From a checkpoint of a small sound classifier: 39062 training examples.
Rows from block 6 of a small sound classifier, named by matrix and row number. Rows with one number belong to one channel. Each number is 128 + 24 x the weight over its row's rms, rounded and kept within 0 to 255. All counts start at 0. Numbers have three digits each.
Before each channel's rows are labels from the 100 clips, of 14848, where the channel reaches its highest value: "top examples" is what is common among them. Only what is clearly more common there than usual is listed. The data: synthesized solo parts of chorales (CocoChorales). In brackets: how many of the 100.
# convs0: first width-5 conv, stride 2 (model.blocks.6.convs.0.weight, 144x112x5, each kernel summed), inputs 0-111
# convs1: second width-5 conv (model.blocks.6.convs.1.weight, 144x144x5, transposed, each kernel summed), outputs 0-143

top examples: viola (42); note B4 (36); note C5 (31)
convs0.95:109083103170156125115171171089131105136139135100075105119113153129132124121136092127150146102157115141070126112119120140115148171121120103129101080154153122149145121123134110095073112179159138131128154145097100145106111169164160123096145142124106122120122130095140148152133111119150130166134152128154152130098090107108130125130151128075
convs1.95:130123103150150140108118142170113107169120145135097130119110097118096108127115123149169099147155117123106152160112090133131161152176144115107147168126093134106138148135129137095149116090150130135061138121132132131125078158095179155131130104109156153119167146078182170089114137100155109158124109104149161105114128121150143122150054114138148094114150170138119154125113115116171137136115121140143141149142166099115125129138127153146119

top examples: saxophone (57); note G4 (38); note G#4 (31)
convs0.51:147140099141112102127074164130089124118108091095152078119140134122108138155116158102139095061138137146120144144137119140118120105126120133154141123113149143097147131115114128143154125152140127163101155083152100123073135120126127130181119143122126128107135107148072100098107098135095134145154138130150093158135138106073106075095129133164
convs1.51:181136101166138097140142099127118105119143125155135159094133113136111145130133142112155123107156153133135126166135100112146114135140128185145137156134087140155141159125130167151152102148111154152106126107121120091107098143090162104153090132140112132147154134136106133122121093109135107118113109146117132181162118157153170109154136200123109088116099128130163108091186100115146133134141116127122093074122157136163076081117127119110134

top examples: trombone (78); note G4 (46); note F#4 (28)
convs0.66:131107111095128123138114117151098105129119117097129125185142141153123130130122102112133114150132141117124120134133099101087099121121141134099094110150146132130112112132145136170140151138144076094170160161137128106125138156165157159172087122140167129103146129087171186153157120074154077105122131134116145096085143138168100113101126101124
convs1.66:138126078149105110136168111123135129169122110127115114144095125134135153132091118116158110072138140153136110127098157101129152114148096141139084115096123097117160146098095109110136114141172180109127141115166146152108111138100085125110123080108139103097140168138118127082119146074131090104118096115136096095144130117165098110131145144128082128141155157158121142121181124095144103125095167159143093143116103112111120146132095098101125

top examples: violin (66); note A#4 (50); note C5 (41)
convs0.63:122096152099153131165110132131121098107088112131077148084163176108124128128098148144126134129125142104116136094118127133115091128126100123113152129059117140141131140065111112090120143175172120169139139126120092106103107086159143126145137157121139144147124108124143119130090126139126132059110135137153124150097150121146161166094101131136
convs1.63:109114128127096169136143134104146127159134147140126158107120154127101146119150144157130162126081164154114144143127134095166106118112116111143117115133128139152072104124138155154104137142093103111159136162105149126125126116095108160180147115117126141173144126128144099099165117130113127128136137143127117164138087095132142170144182117147083128174146157140102148079168088114141134147102143155147137138122196151151134082147175089147135

top examples: flute (45); saxophone (41)
convs0.93:179152088121127134140119141164090101133118111170147114105145137115108155092140146092162134106141127162173153121141108097143088127111125145075137145105096127143121123125106112094128099138142115111133095114133096127105120171129178159085114130133156096117111116172103133148131120118063104106152170177142119128151169126124123116107149134129
convs1.93:096167121093135141134105165146148165150130117142126128175123102119112124153155168123124193127102150138149097139147123090124086092114127139126123118120073117136146124121150157137151117143119148126136113116117150148151174126174148140112120126140111116139108108172150155176139164171078092144161109093106136166083111134165139132094139104136113152113105103118148139169119133123105097142119145111126147115156134128142125119132079197162113

top examples: saxophone (92); note G4 (35); note F#4 (31)
convs0.76:151141105122115124089130152142124112151134176121117108143142108146094140164104192175116100184119118118130144120133117123127123115122123139098105162126124112130112142094117129169185171126140115129127120148124109132101124121104138167123119080143141109139109155111118091112086128141181128100165074172126174139129127106110087144106164134155
convs1.76:128166117128104175120148143141099154138119118109142118138124110131169110116159167111138097139120165105122096137091097136162095133148173142134118146150113139094125134134097157155137186153171146107113142157101139124100111170168152141151114146144127131121110111171170105098143147134123116153119134103161144113139128100119155125162129182151097107131142122089114138158151133152151136166098090124170125090145193157106102101151145126145099

top examples: saxophone (62); note C5 (45); instrument: horn (34)
convs0.84:103128063126121162138118118105150098125115156106074136126143179100139132135122122116101162181118137113089136091097102106103130105142141128092123102140102122182121133138112105116113173143156138108122158142134139111101098092100107096132137143130122136145143124107153132107166158115178090112146114137130144152153130149162112121075131086098
convs1.84:119148129146130166151139144146185133124123122069145131110083135144123097157044119086117120126139146124156125117126101103121140121114116143098133117140146119097106118138110127156116157143156128180077141131140137082128092103170143154164112118117140109149131186115132128125182159130137105137118099157116099131143106089102112119120166145127176132130124129159109120126133096118130149118123120120174077155122120100135145073134158103137096

top examples: double bass (82)
convs0.82:087118109140110112128137125153125120131147109157099131137175126133108156166168103148163111102134075135074157158122110125142122120115137123169117160120096086090125152139162161129124127132093123126100127086167168118102115135161157133162108095155135113100178171123117129143139090123079156126125130117164160107107118094117133144113132108105
convs1.82:113115169161124126116145108121095143139083175125131152102170103138114107098139132105119106146077107129121098175105110150154075125119154132131181130162139119092131087145183179144151124110131118133098105103103157132122104121093132104175081113145082147122109107175133118135137110076146116146136135139119094170142106131158127092098158165113113158108140127148149140124105134153152116109131138155128138105105110122108134129138159112149156

top examples: saxophone (54); note A#4 (42); instrument: flute (37)
convs0.111:138105101125091161103118100107111134111098127148137092092135131094133117112076148109104161141095142139111150172130109151113145165093098138105164111107171131119137097080083126115169175126118178111145116125131127116180098124120137164166135099131108108124145127092114075132140124114149129125108134162109149130124126099144121078137113102113
convs1.111:095136142103172142130148110085130101079103119114096126122135106177149094105149140136123139111124136139121114112119131094138147076115131118118157082132138114116119123141120124162121129138113136125119089116124209120157148193100089084147132099146108143111160121149110127168094088122132153129171155131112119097075067125130140127108114110139130121138151115110180104132136136119127099138133137080178145132150138113162128119109156149129102

top examples: viola (60); note G4 (30); note G#4 (28)
convs0.38:140098128125095122122113114138201141157139091126141137190144089149132138129108134158109120169102103162129139087152130098152135121122146102108120117144110120113129112169145119111110077156115121127085122099136134130148140098129115107086146148122126105130115140132079104114141169108191152118088123142116099159132147127118096139179136105170
convs1.38:081119132096121126106095108119115134133140120147146139172146200106122123149109118129122120149098118092097145103139170133170117095164122096149134139155178112094109105146124136127120165112092117150121119176148108115129147124136107100115127192148124134118113117158130111115139098153163138131103154127101128140121160169127122133135127091185140194102120124125124098135137127148095113142093099085153119116136159111143094132188133125092147

top examples: tuba (59); flute (28)
convs0.116:141148124101122096100085141134116097150131135147133150122102194124110113116140076123133141129137109135199149132109102171095189138126098153132140179139149138165122135139159127162133143158095137166149119089132131116147095136116141140122105163158093148108123120115120127110092100120140188134145134157117120084129131157109134149115133133094
convs1.116:126120147156101124124142104152110110136145149142082103141103132118129140098148114091141154151119112083115160121112146110067124131107172139086098151129119172133087113137133102110149125139120116147148142094144099110083129149095123117103112122093111102123124107060104144113117122166170109148150139119101148115081121149126109099156149131124111113095126140122133105079121158070129182155117083157116088111089167138096123131115117126146120

top examples: tuba (77); note A#3 (35); note G#3 (33)
convs0.11:124169087163133128103151099145109155087136116098105096125110086114155137062114116116135142105178130129160078151128118157122146112141141143120099067151111153131118135105133128103111147147091147116148134152154102104066105116155137135136150090114123097149079130145115150091133127140096135136157175128149142146126127099149117122132139102136
convs1.11:086125174135138119148096120156132112156135108157112121097180115122109113133095138150141118140095145103160142114138123157090145092095088154116130088144166146131145051146092129125126090135147099131124159072128099148177106120167136133138136129170133082104115132127124080097132132142134155129147105134115123187151133159124136104110126144116130162188118113124088143104145108140098108156137142107098143089148136124113128137130125111112156

top examples: saxophone (46); note G4 (31); instrument: horn (27)
convs0.109:127112122162151113140143118136138159123124136090123094129143143143155143096099117096123155093119105104160100107076115160120136151152136122144117135139148180122110160154141121139159110156122093084138135128132125084127098127134086096109110159139094177124134154154093130146108135132082132103093135113105143201098111100133103111088128126088
convs1.109:127128076117134171137162144134146079147106171172119132104123149137129129150118091101116114126146104150141146176119131079129167105132116126159111160107137126123131170113132167162170171134153110141148171116128092130130115145104124131134173134113121166151145138116130136147161109109140146105103154150114132094163143158100109179125129166119116152132127140144159127115119160097136123162068139159144151142105130179143110138122092067128116

top examples: trombone (58); note F#4 (36); instrument: trumpet (34)
convs0.128:172116118102148078150113163177121163128152155154118124166160154127073139101110141119112155108135147158114111169098123071092151111127160145115138077123095110091102131139107141150120112141158117100134136134114109144114123131108151142109131132108138122132088086141137052164108111157140147099110114129152110139151108129117094146112128126135
convs1.128:123118142123114136095093123141133102131124132130161111162168138159100154120086136095153134136082123137131127113108098055153114120153152130157123102119134148119115117150128119136141149134099135105098121114146095157141144124133147163090072193118116123179119132156155146083123115115127090121124134149138107133130103143094104132075085115091097139129110149188133174084079148145118117158151141106109116098129097140132120148108093133123124

top examples: trombone (87); note D4 (49); note E4 (46)
convs0.57:128149137144106130111102139119149131129136092137143110151108131189124094124097122088144117100125124144138094124145098125123132130157145141123103152118159125209143102122140112102107158141145143145158138096101135127117075109168158131087127119173136137102144133133134139104151134117078149095123153154135108163089080109121132152070121127080
convs1.57:130122145130089141125153142126094114112136091114121165138135154112140188112138097162127185163123146168127136146098139155154101135151121138124113107134094137157119121118117113136136112183107177114133163142175142116104133158146130176151147118109117088146164144115178100125106101104098124087118114140141107184166133172126124139146087110100140117120134123080169134109119109144111133144087148123132126168116113113133163126113148162173150

top examples: trombone (99); note F#4 (42); note F4 (38)
convs0.99:118123090124121145129100134124165154119124142118106100114095130166143149068089106123136169143115166164125092139090122113116108136164124128178170136115119145127120097132121115163101164127164154119141112132130128115095145086138127107109143135128130130141109195101110106145135132174133105120109150102125065119109167123104116167166125143086
convs1.99:122114120152153145163142094109083152130123134141139129117140121090140092105152145117157095092108089110117120121130126123078114162145137125128131107116101099171134111084181103111110149169110130111135176170123120097135136133114148110143189123101144132144118125075139088131119148093132163143121132124096104099092106102138113111141127084113145112159168167103140115091141081116136163106107150117074128082129116141122131131125130089157144

top examples: trumpet (49); oboe (35)
convs0.61:124114115117152135111121164140098095169127117136097110145069120110143114114113140111122141117136147126072150157119145170141152125085128141073109122147115122136145175120162147096126145124145094123124175136141150159115080142143124104082126130129156112154095080105066125149140160107106106123105134111156103071102112108135119104130135129143
convs1.61:122080131163099163163108151125121168114137114161134194147118172098147152117121074124162098153168096123104128144118104113116145130099103134115147116158121140111149161081115159151115125138143139159161126105167144126139094113103174161133116144126144133103130128095155160150069127101120147117147171107095147099130134144167142147137134119112171109090166118128123123178107123108145140135158184104132128151153124128137123136126130136127098

top examples: trombone (83); note G#4 (60); note G4 (44)
convs0.141:181116126121162137099062134141137107096117148129154130131152129099142093116131090132159152128145126120120130101146092093057104127096154174147126128133120124136134105108165101128153157127143133102120139117132128097147144132124152124108103121116142148188107146126159110163084104153130169114106064106104132112144099104125144109116095103110
convs1.141:154103149146134096097134129121107098172131137106154137166184133126145102101143142099131095154144107117113132111084145092098144112113150123106129118105128079178118095145158098189099097124109109105156104131100102099104152147121126108116090101157108116092132138139085164156093099098158119139097155114096095131122145115095123078145103113160152116114137141156119079112123136132159132128105115116107126138092120123159117126123149095089124

top examples: flute (96); note C5 (55); note D5 (46)
convs0.75:141128158092099126153098108127137131115138093081137117121131116109143124122143150148113133209102129098084130141135138153097143123173141136111125125136130092142096151098152121129113160114162098090149174121121116122154133134104124112154101132110158131106070116136124136094132167122125132165163090153131127157107085159123073127147131180136
convs1.75:124110114130147149102137143158137110133133134150094172105096126134109095115167126126117152106101123161155082109148113133151174124095075112106138144147121099117118140136121126108111106168093174099162140092129069121149154106150104140206120149133123122122144140138117138128172159172153118153129126113110124144113152180182113137124144114151110122117130094107133124151112130100122118118089149119115166119153105109100163186120136145092146

top examples: trumpet (51); note A#4 (45); note G#4 (41)
convs0.41:143130141163150138133095138157132106107062113120174103155153107129135135145142143121133064135125105098109137117173134142154145145137129100067106133132100102110097090152130102144142106157106161134136132145176126099099109118113105105115119101079096092182125140168132101124121121125146129134110113121145159117152126084092147114150128153156
convs1.41:126108114081089122112128113121105149112131112155132111176107170116128131146105050126166137136121144114135108144141126083113087112108134108119106136176131160149095087143120116113129130103105134136172162131134071158168145118135102090123128128104173132084146109107125106113111090139131136156178138159164123124118122119138164080121129138117148132120106139121120124143111118070120103149096141142100173098103149110125137128115099088122166

top examples: double bass (76)
convs0.19:115110145117105112137143120120079137099100136136118183086111173147135116101154094136143122193134097144120117142098115121130119132131106112094131138103133111101118094104121143076147192167150115139108103099143127110116162116118168139144128200145126123175137123145158152112147134136124135112165135150113129141112105093132081118111163130150
convs1.19:143137165121106143110112120160117124125117135110116093103138094169086108170134100161168120128071145147114138161106134096125113154144132080172130109127114148091075124137129157107134120095144073155096087126178102108118116143134072119154120105101135125171152116098169136125105110092129142114124132136105147080131150093158147147122132106132141109120133147130128133120183156122144161163119096114126155152158141161125122135144109094131154

top examples: horn (50); saxophone (42)
convs0.70:150116097120148100100092126158137158145119156108111113148102128133163134129106140147141133124122131138101111138108093110175156145124123088164102152082128119111107112148097139092139171135154125112134160120093114138089115132123119145156156173145133127091081098082132077170092149120141115125133156116089160128139130162164124083087106147129
convs1.70:113113134122116134179133127140144109088145135115099072107116174137136108148119122133141131120168110133115143150134121091158128093135103115101094138126161166122135149164145116134128142144155112105081146141168115125128111133149163128079149109114138139131130109117110146091140103135125128083084110142141110143092120190175139106107117108147142099100149143215086097128183105089147135108132133134155145134141134135157124103072128140121141

top examples: flute (55)
convs0.139:136122095155099092135138141082101133121117131136148144127151158118095124111093183128112102145144138096127175131168098171155110131148159087117129115126131124105098156115130142137149121136141166148119132136101112106153157120104102134033160131124125092098101102123121102103133130155137131098073127162109105165127125123124113137156094109120
convs1.139:109132124094147124127087127131116128125120128122101142083137088124113152107066101130103141125130101137104092133123088107139126089113110091146144141138131144097114127152112121127067122149124132128158170108117109128138130164128110074119139104114111172166103131122137097107169140100086109070090120131111095113120137088148142116144114132109070177133115117113108150096119121116126070135119093161105107135082135127138123127086122119179106

top examples: viola (27); oboe (25)
convs0.125:144126145134119133126119152099110134095151105096134120111142081132122065110139091095125115141111135147117149102105095125114147107096107151150153130120181151119112145111156161132107160149106135077073127106162151114071106105166133089122145149108125121130165134117128122132112077154122182152092143124188126140117116142120122097134130109139
convs1.125:128152111141179140123162129147107138138107158113125102183133122077126112149128144086116121094101135128141111170107167136126089130097095111158085131148142131146142163103101126125125138122097115138157109166118160107149121167147149089148102152130137140124110145086087146155124118105162100158122111101149108162135157116165153158111133122153151169128140097115134138146171145146102141140125129135099109063057135161105122128160153138128127

top examples: tuba (75); note G3 (26); instrument: viola (25)
convs0.49:101125092138145183124141125124136142174087092117136139193108176115130085102130151165117121128130097097097200120112128130134115143117130147144164123115110153155141131106128134104103103119138126115185133137106133137130135114162096109100095123114138115130111135127134098124102144167115166156088115104136137135124085151158096097113141123175
convs1.49:150109097129173140127072109125150110158132109108153124146091157148139180150122109147109124090107129128099147113160163159125106106107128131116115159084172137133109103145128124121141121143104162107130151164119156111158130176149190111130164141090127131103104167119143121082127131193130117165123120109186110132165115103153134113099085165117125136164155104131120130175120130135124099137128138130132140155130140163137151113118129143138080

top examples: note A4 (25)
convs0.89:129158078111167138157153117116105143118099114112101124133158129087162147164201100127145110149126105108131144146146133178082132092093135135155145158131100104145146098144128135087104155086150115123137100124112142144145122111153140098126118098058125091094163154143149137127126097151102131130140131141147111104093126117147143144121162144144
convs1.89:099106144147107104086154123102111130108144112130113094104092126152083130141116156121090131128124099099100111141134091106123113123098109124128132137089110090139151077147089158072171080091111113121091111116117141142133121092111124114122096124124086157111147073144117160117117132140135093127128086154159114122125098167113107109070117137065150103104110119148100139104117129129135112132147098083137133118167114125113148100095103133126121

top examples: trumpet (60); note F5 (46); note F#5 (34)
convs0.124:145140121133171131146165149084103168098107111133137118191104125092134155095139107117120151124137133125126152156118161184097164112093144154137138129125113126130134137095129108141145128142119098136105118090115142102053112106135110122138121123095105122101100119126119152131087125160120124103119144134211078128092125132105126095110137147129
convs1.124:137136133094132077100132120095139110119173090155074133100118109093136187068121103126121124116122102143123142136122147115124150111148080144126144168119098162158093092142078197107099131117156132092109123151123134151106150117133167150132132108142126134098117103090140147101127124117098161120148076141131140163118094087114133154102126147098130173142146108164151126133151143162142125124117122176142136114089114113114138122126143132134136

top examples: trombone (56); note D4 (41); note E4 (25)
convs0.59:142121092156110113130077098151132110111166114118119123125114105120154099135143139110104118118117078119120097139111132127152115196152133135121120135162120090155125086164107095115108154128110140142133103100140113103167184133164122118131144137117119176151106173153143177128097112120101148136116138125125060084124119128135110174156111123106
convs1.59:105102133107123111121139123101113122131116122106089151129127120109133117121122140110113115121077065096068103100096114117119128105095089104094131105093120138158090098138129126088141135099111076112151129094102144089107114128118110099165179120091134100136092104104095138146088097103101122117114108114117137126112128103106103150104108129136110116078117113114108082113102107112137076132104101118143120087082118110098121151093121092110122

top examples: trumpet (57); note F5 (32); note E5 (29)
convs0.28:164156135108120118137142131131138148137121170130102120099122116106124107072148118109133084132146083161141157152141105158094138145092111138103134122083151085144137115108148180152171117088124134103173118110174196114103094111153117082134135095156135115126157124112161123103145142129166113133112117146139153144108131142110135112109125092105
convs1.28:132148129152130148124121100162169184117135135136178115122169097129146088075121118196080141146124191105183140109153133121130103138140131107108094110127126102127133131126137167110122101120103125117174135053118122113122153131129116106148074136098118077095131136134136101118110124142124112139138127144120133122118104145089148165146118108122114150124138122101158138097118126115150158151137147120121145098132157095159187116147115161133131

top examples: oboe (100); note C5 (47); note C#5 (35)
convs0.69:153108119096174134155124107139114103110119181122123177125149125096157161120105125139107147130119081179163157127137116126109097160119137119142146155125142066131132110147122193095157151119131173107118084117167109114099100139130112141122110124129130121126117106161149115108120197106128113114141110132099114122109144134085106165155118124107
convs1.69:130110130148111120146157087158132093121127175131151120120124122118115149121093160133196143136132155134149168139140119083125122087124152148137104148166128127179134129126097125149147100116092155132104137143162131120124121118090122117112119116102131114124127107115143178132151101140121155130140187136153104095152117134088077047121084153110129149123136157121162149116163141138119106136135134148141110098139158133139108091123105122169196

top examples: viola (49); tuba (26)
convs0.118:121143163169120127126139115154120106106162117130085129109157160101135098157143086150129088156160142097125147140138140137133124160119147119145093105136137169137167132158111116174131121166100125087139124119134135194123121167142134074119111091116108109121128137149133137128088103169148123125135147123145066161077123118128091112085136118129
convs1.118:128121146127118125133120132155100099145109112094129120122129138126118168085112183146148149093143131139142094130126134080120084102097127111161187114099120137106135095146161131095158108109149144104118107124111140091088098117081117085111117141128142142160168115098158129102075104145162115145153166112095083098142110085097112167110085150149124095138122140137100141132102131105135095143107153135135143144073111139110118139111122145118095

top examples: oboe (99); note C5 (57); note C#5 (46)
convs0.79:110114142125078100136125125092142153120131168161123147138120117106116099132145101106103133189157103166134125135122121124140126092191129149148148121156160110140126104114137114130119121115116196098133174156080122108119091121107126131128123085121132207098114144122122124143169117125162126118111130121106106141131092090185124119139111135124
convs1.79:098123156111167125108146118102141138129109122155128125120133118148108127086141136137127155154130193140117153114123087124130156104120130151101132139110147200128146084098097106125103134158126163120117126125085158118115149164121112147120162099116089119139141165140157094125111126127106142137134158164101094140145158114145138123100134081095151087127123127128131119091092147170124118129150124119118094192120146126160099166130160137115049

top examples: violin (75); note F#4 (40); note A4 (37)
convs0.102:118122147104106117137142107123143138108165119119152148137111087160125193117155118119101180171141075151083130121095097170099139104130145168132119109149111172104123111126130131093142093119101105118130166135124170124107139128117133126114110115113126115146176079110140144110180131090135130143108134137133105134145121111128147092089142140069
convs1.102:167152108150105135107120126130161129122154117198137100106115163155116151104138146093110122141118137145150168148148151151116153098097140140106138115095124115117110127122105131141123146116115157118168116099128140138105150122078172101075093136166086131119141064179101146133133134139152148117119112108137159148103139129159119160138163105116131141134139139129099136135146064091112155121146107088142159157073104127124122127087107093127102

top examples: double bass (43)
convs0.81:108106137126120135077127130112120144089114128134144128129109158177133130084108132118111139117140132137109126118079143123116154145144127131109127126082106113135122097098088147128142168123108122127117102140095122144095102081208157112103075196130112092143170133147144143110165142156141129120128102145086137153089144131113144152124120166106
convs1.81:097117148115121143107185128167159140146090115086119146121152119137158142154177145104119120121122114125134112133114158126096166164130200138163098130101131138139089128132143119111104116149135091101118172160196157158168133153119109150128149162130088133134089142119142110119117131098099125150125129137152121081096104120162126157131098141141158149119130105143115149140110122108167156108133144159154167156153109114133126154167163140094109

top examples: trumpet (70); note F5 (57); note F#5 (26)
convs0.135:144137138147163102122172134134108153125094138116110164109118114110127118087139074162126150157118146140106122154122106147147148122125143184118117098111149165116156152087118138148089161129127109184135109152128144112072126137115085171149131151112092093100085103120127128125106123164116154125096114094135109088121118133140113093123144175106
convs1.135:175121114085162128130084113097165080135148153103112126124139071137141089113168125156109117118137144107137106121157121138127111102118138132101084163126118154131132095152153157107140107118116134096108135145077132110179135113097194157154141104197111088144151152148117152147131112107151143105150109127134124098109134153133146173092120174172107158112115103136122107135119130138117113086143132173131115153108118108104124128144125109137129

top examples: tuba (87); note C#4 (44); note B3 (35)
convs0.74:100096120085132116119131095091156145115120149137117146129122156161124137144095090126139164146127122127104096118109134103097134117118135115167082127104110089116116113123101108123149107179112124124087145124210106081104120114120152091109103112080146133143160192124131151158129118133162104154139135104132143123157134115119089126090130124163
convs1.74:103142132135095122142145102139153177140111106097116157166117165119164084113157112173118120080128189129157115145134154120134131101146125122147142128114116104159128142081096141110128095124137096141098160135171145108101151129104116122121119127165101117140144125119101133148116147121156140152164116150159136125135158104111090166145151160096114083136125107113160137135112134132131103182115122125147128189176146181137147142127172093089127

top examples: trumpet (52); trombone (40)
convs0.58:158152088122153102140146159123155106153100171105139104146085081107123114089124129101142119130107181096102125119108136150148132087120128108078151139104121111102113140137123124107119110114116142119117115152088099180051113162105135124092131117121154121125128121142079118127057128105132124115131092123128103098130118122125126150097152144116
convs1.58:126106091139132170143164151082123156142148097118152102132076112153158160137155135150168090187114131104121129132153099149126092155119150111100093107110114149104106134140101141117101139127170145151137143145085107148141135098095165134126130142117106172169128059083185090147077100156127137078146133134150114109167096147128137141118122122120112160138153137143131162146138111114118126138124122153146143111138136129123161136119145131155140

top examples: flute (62); note C5 (29); note D5 (28)
convs0.127:108117124127126112143117069115107142127125153149106159117101166092159130168105164104144147153133131122072110152082113149158084118161138135118127115111101133094137156092145155108105162119123126095124109161105139135131155108148106086076112158129102128109171154104104102156102088127145124137129126111081135156087152139137160105141129135156
convs1.127:089132125162148140142158157147133120124138148070118101068128173106150151155079129106126106079116090131124099133170138081108142145106123121136085144121155120120127126130108129113127127124113144148101171062117116139142111142126103130195133124099132128137132127132175068103124141117109176162136124152162119164120121134148125103107117090117093113167158134123097133133153151119135133144110164130128145116174126102147116138101167136135162

top examples: viola (87); note G4 (36); note D#4 (29)
convs0.39:151119083130095144143090132126140117118170114151148141134153161131100116141121092150092157117135069132091157133190153091098148114130042117126122076143118111124141100130138149108122086111077158139111115116141144127130139144121113141110126131095132164137136117109146117097145124163138102134122110121129129148145077160121122147112127148174
convs1.39:140140063133110155132104116086101125161130140100086126156094123097117176111111106094119125107128096130108078113124126065132142112157129090133201167106128122125128106114142110153140135081114183158104143115156133160134139101103117099106093106090129132152141155102163126121126096115121110136124128117080135123106134114129142111148109152135142131097106141116138122090107164138104157118158147104132112130146126185155162135151103120106109

top examples: tuba (100); note G#3 (31); note G3 (27)
convs0.103:112106154166137114130099133091124141166137131133115117177121166151095126081164125154135098118129161109115107096101129098119127158113133145083135105160131146146112152115100124125136067166122125124148105147145135130153113132164126093141103127134126115102110139086114102152130125113125183173112128148100182126127153143115119061114078121150
convs1.103:127087092123121132151153120128094146132102133131116104120121124142107136117140107135118112133162134127125104117151137107102107140095141158093123177105169111091104138115184084107174147119143123080091101145104128127145185104147166127137122109115118130080085141088107123082098135155114145158128123083119082112076148118123112132131108120139159112089137127094102111140139141141102137076152172161117087110094118157145125157119137114133150

top examples: viola (32); flute (32)
convs0.23:113113121102119153138110138127123131138131088144096104144140153141121136131100158143125106157113125143101145105160138173139112124177055134153155113093099183169151117107172148114134150136178074149122127108110126122133142147086145129108092071108129132150095095106109098172124117129133149096139109147153107122083135124148106111139141141128
convs1.23:088171104169133125122172102111116120140153148144134149130139125130113122135145130120132101152116136137101122100120110166130148091108097148134216107149133108105111095074154152127104133186128143086147097087111154124139132155156138168148134156152135125126138121162150121124124162094134100126155084170118151151163108138137137155157154168120102152092135085132128115120137142154146136113163102145157137118080153092149137122133127086123141

top examples: violin (47); note G#4 (34); instrument: horn (30)
convs0.131:131160132096094158150143131135101146094119100127146117120113120133113126129153179083138113105121173128113129149094149118135114128168134097133103129146116123127163139102156131163192113078127056112195136101110110105121094165168137139102129101111157165132159141120119128156121105110125111118126140128128110095136143159138139113134090087107
convs1.131:118181088147102137174168141098109144116149124108107176108098127144143141120108136108105163096136127110124107146134171118119105104092150111128156119091097141092133127096118135137161117139102126107154156142156163121122143182118075141124150112157189127085138129111113181124110154099138078135127122116148100128134113140126157141119146134113137111138133113116136084109162165146138073137099120163118095093112157111140126123114098094157155

top examples: horn (82); note A#4 (30); note F#4 (29)
convs0.32:114135122166155116127149152124139147188152119079102091128152119171178111127076141124084111124163120149107149117086106108114094144121115157143128113129108128114137137114117156097112146091115111134152137133151111150147172125120143103116126087182143120108133165130126132139120105138170135095106162135137153146152112116080105093133082102159
convs1.32:177126168116122133117151091105162092149139122146165140165163068128137124123166135172135132125136159137129121144096163114129097109175115098115105097117136131152133130113168113101158134135082111155142124135114138084122159157129130162137122132079157127130168173154114106123150082114081099099137149106116084090131147112152105134172134152144103145096139135104110125135097119139126118136118117109070127089109152144115140114165128129129095

top examples: violin (89); note B4 (37); note A4 (27)
convs0.14:151125122152156088130141162125109123136097130109129089111105125112109121138162134118141137133134136100158145126068100141130165117125143031122125159132072125143122157126178124121177103122178107133159126142149130143129157122162131086113125109142158140120100142115117135115144115149128085166130119132120120084127139159158124084091109122150
convs1.14:120145135120091113135092108127158131169130094123103158130121177177099080176108127120112143099140139125106116151127150122121151103140118125141085133083115109091175179126119117134109112120072127153123150115127135118156126123179138108181138105150107139088104125122122148123138104127127080100123110087146127140036152141129099115099097120128128126100118110102107095143122112136110115120109115102104134084138123151131126120086105093150134

top examples: viola (58); clarinet (42)
convs0.29:145135113125065182132111135122139156172123156134172098156105100160164136130131101178138140123116101116153118097161128155113127127140172155129099144123153090076136142096127160150103103099108128097131114129114129135090113067112116095127109113150134117145117138127135116136099146126143118128109136166098188119122117091117123157122086125156
convs1.29:169102146119125136145119115151122168107094108140126140171153124163093141108103146123158148155096138137158166140098108135100141132103114133105107122142128136111146164156112063108104135154151121114141113141175111153150139141125119153096138102194112148143119099114142125189126091103132119145095095137131128118079079101140121123126119159134093140141170158154131137131140124153127120183084136104148141115144149102115159179134092144092135

top examples: trombone (96); note G4 (38); note F4 (30)
convs0.3:138138093116135114106127130143166178140129142123129126167159125155140116172114130128140123119124125075097129074135134117106133143135105116174120097170084142121117126164094107138102092181094170078140116129174142091169103114157128096160105148117140137136130127151103158163139136121111125130069120143132096149138130141134126101140160113155
convs1.3:121109086130117067103101107110121126129128088127141105194103120118132119114118108097090128118107102119130099114149167149173098140153150154108123121150101152117185169146117124116124074118132098116153121133127150135112168124137134131093117109157113110119107146133116149112095141158128125091107097115133120140158033130121094125145129139119077128143148131118173110171147112113119145094114135113127124140164137109100116164147163128153154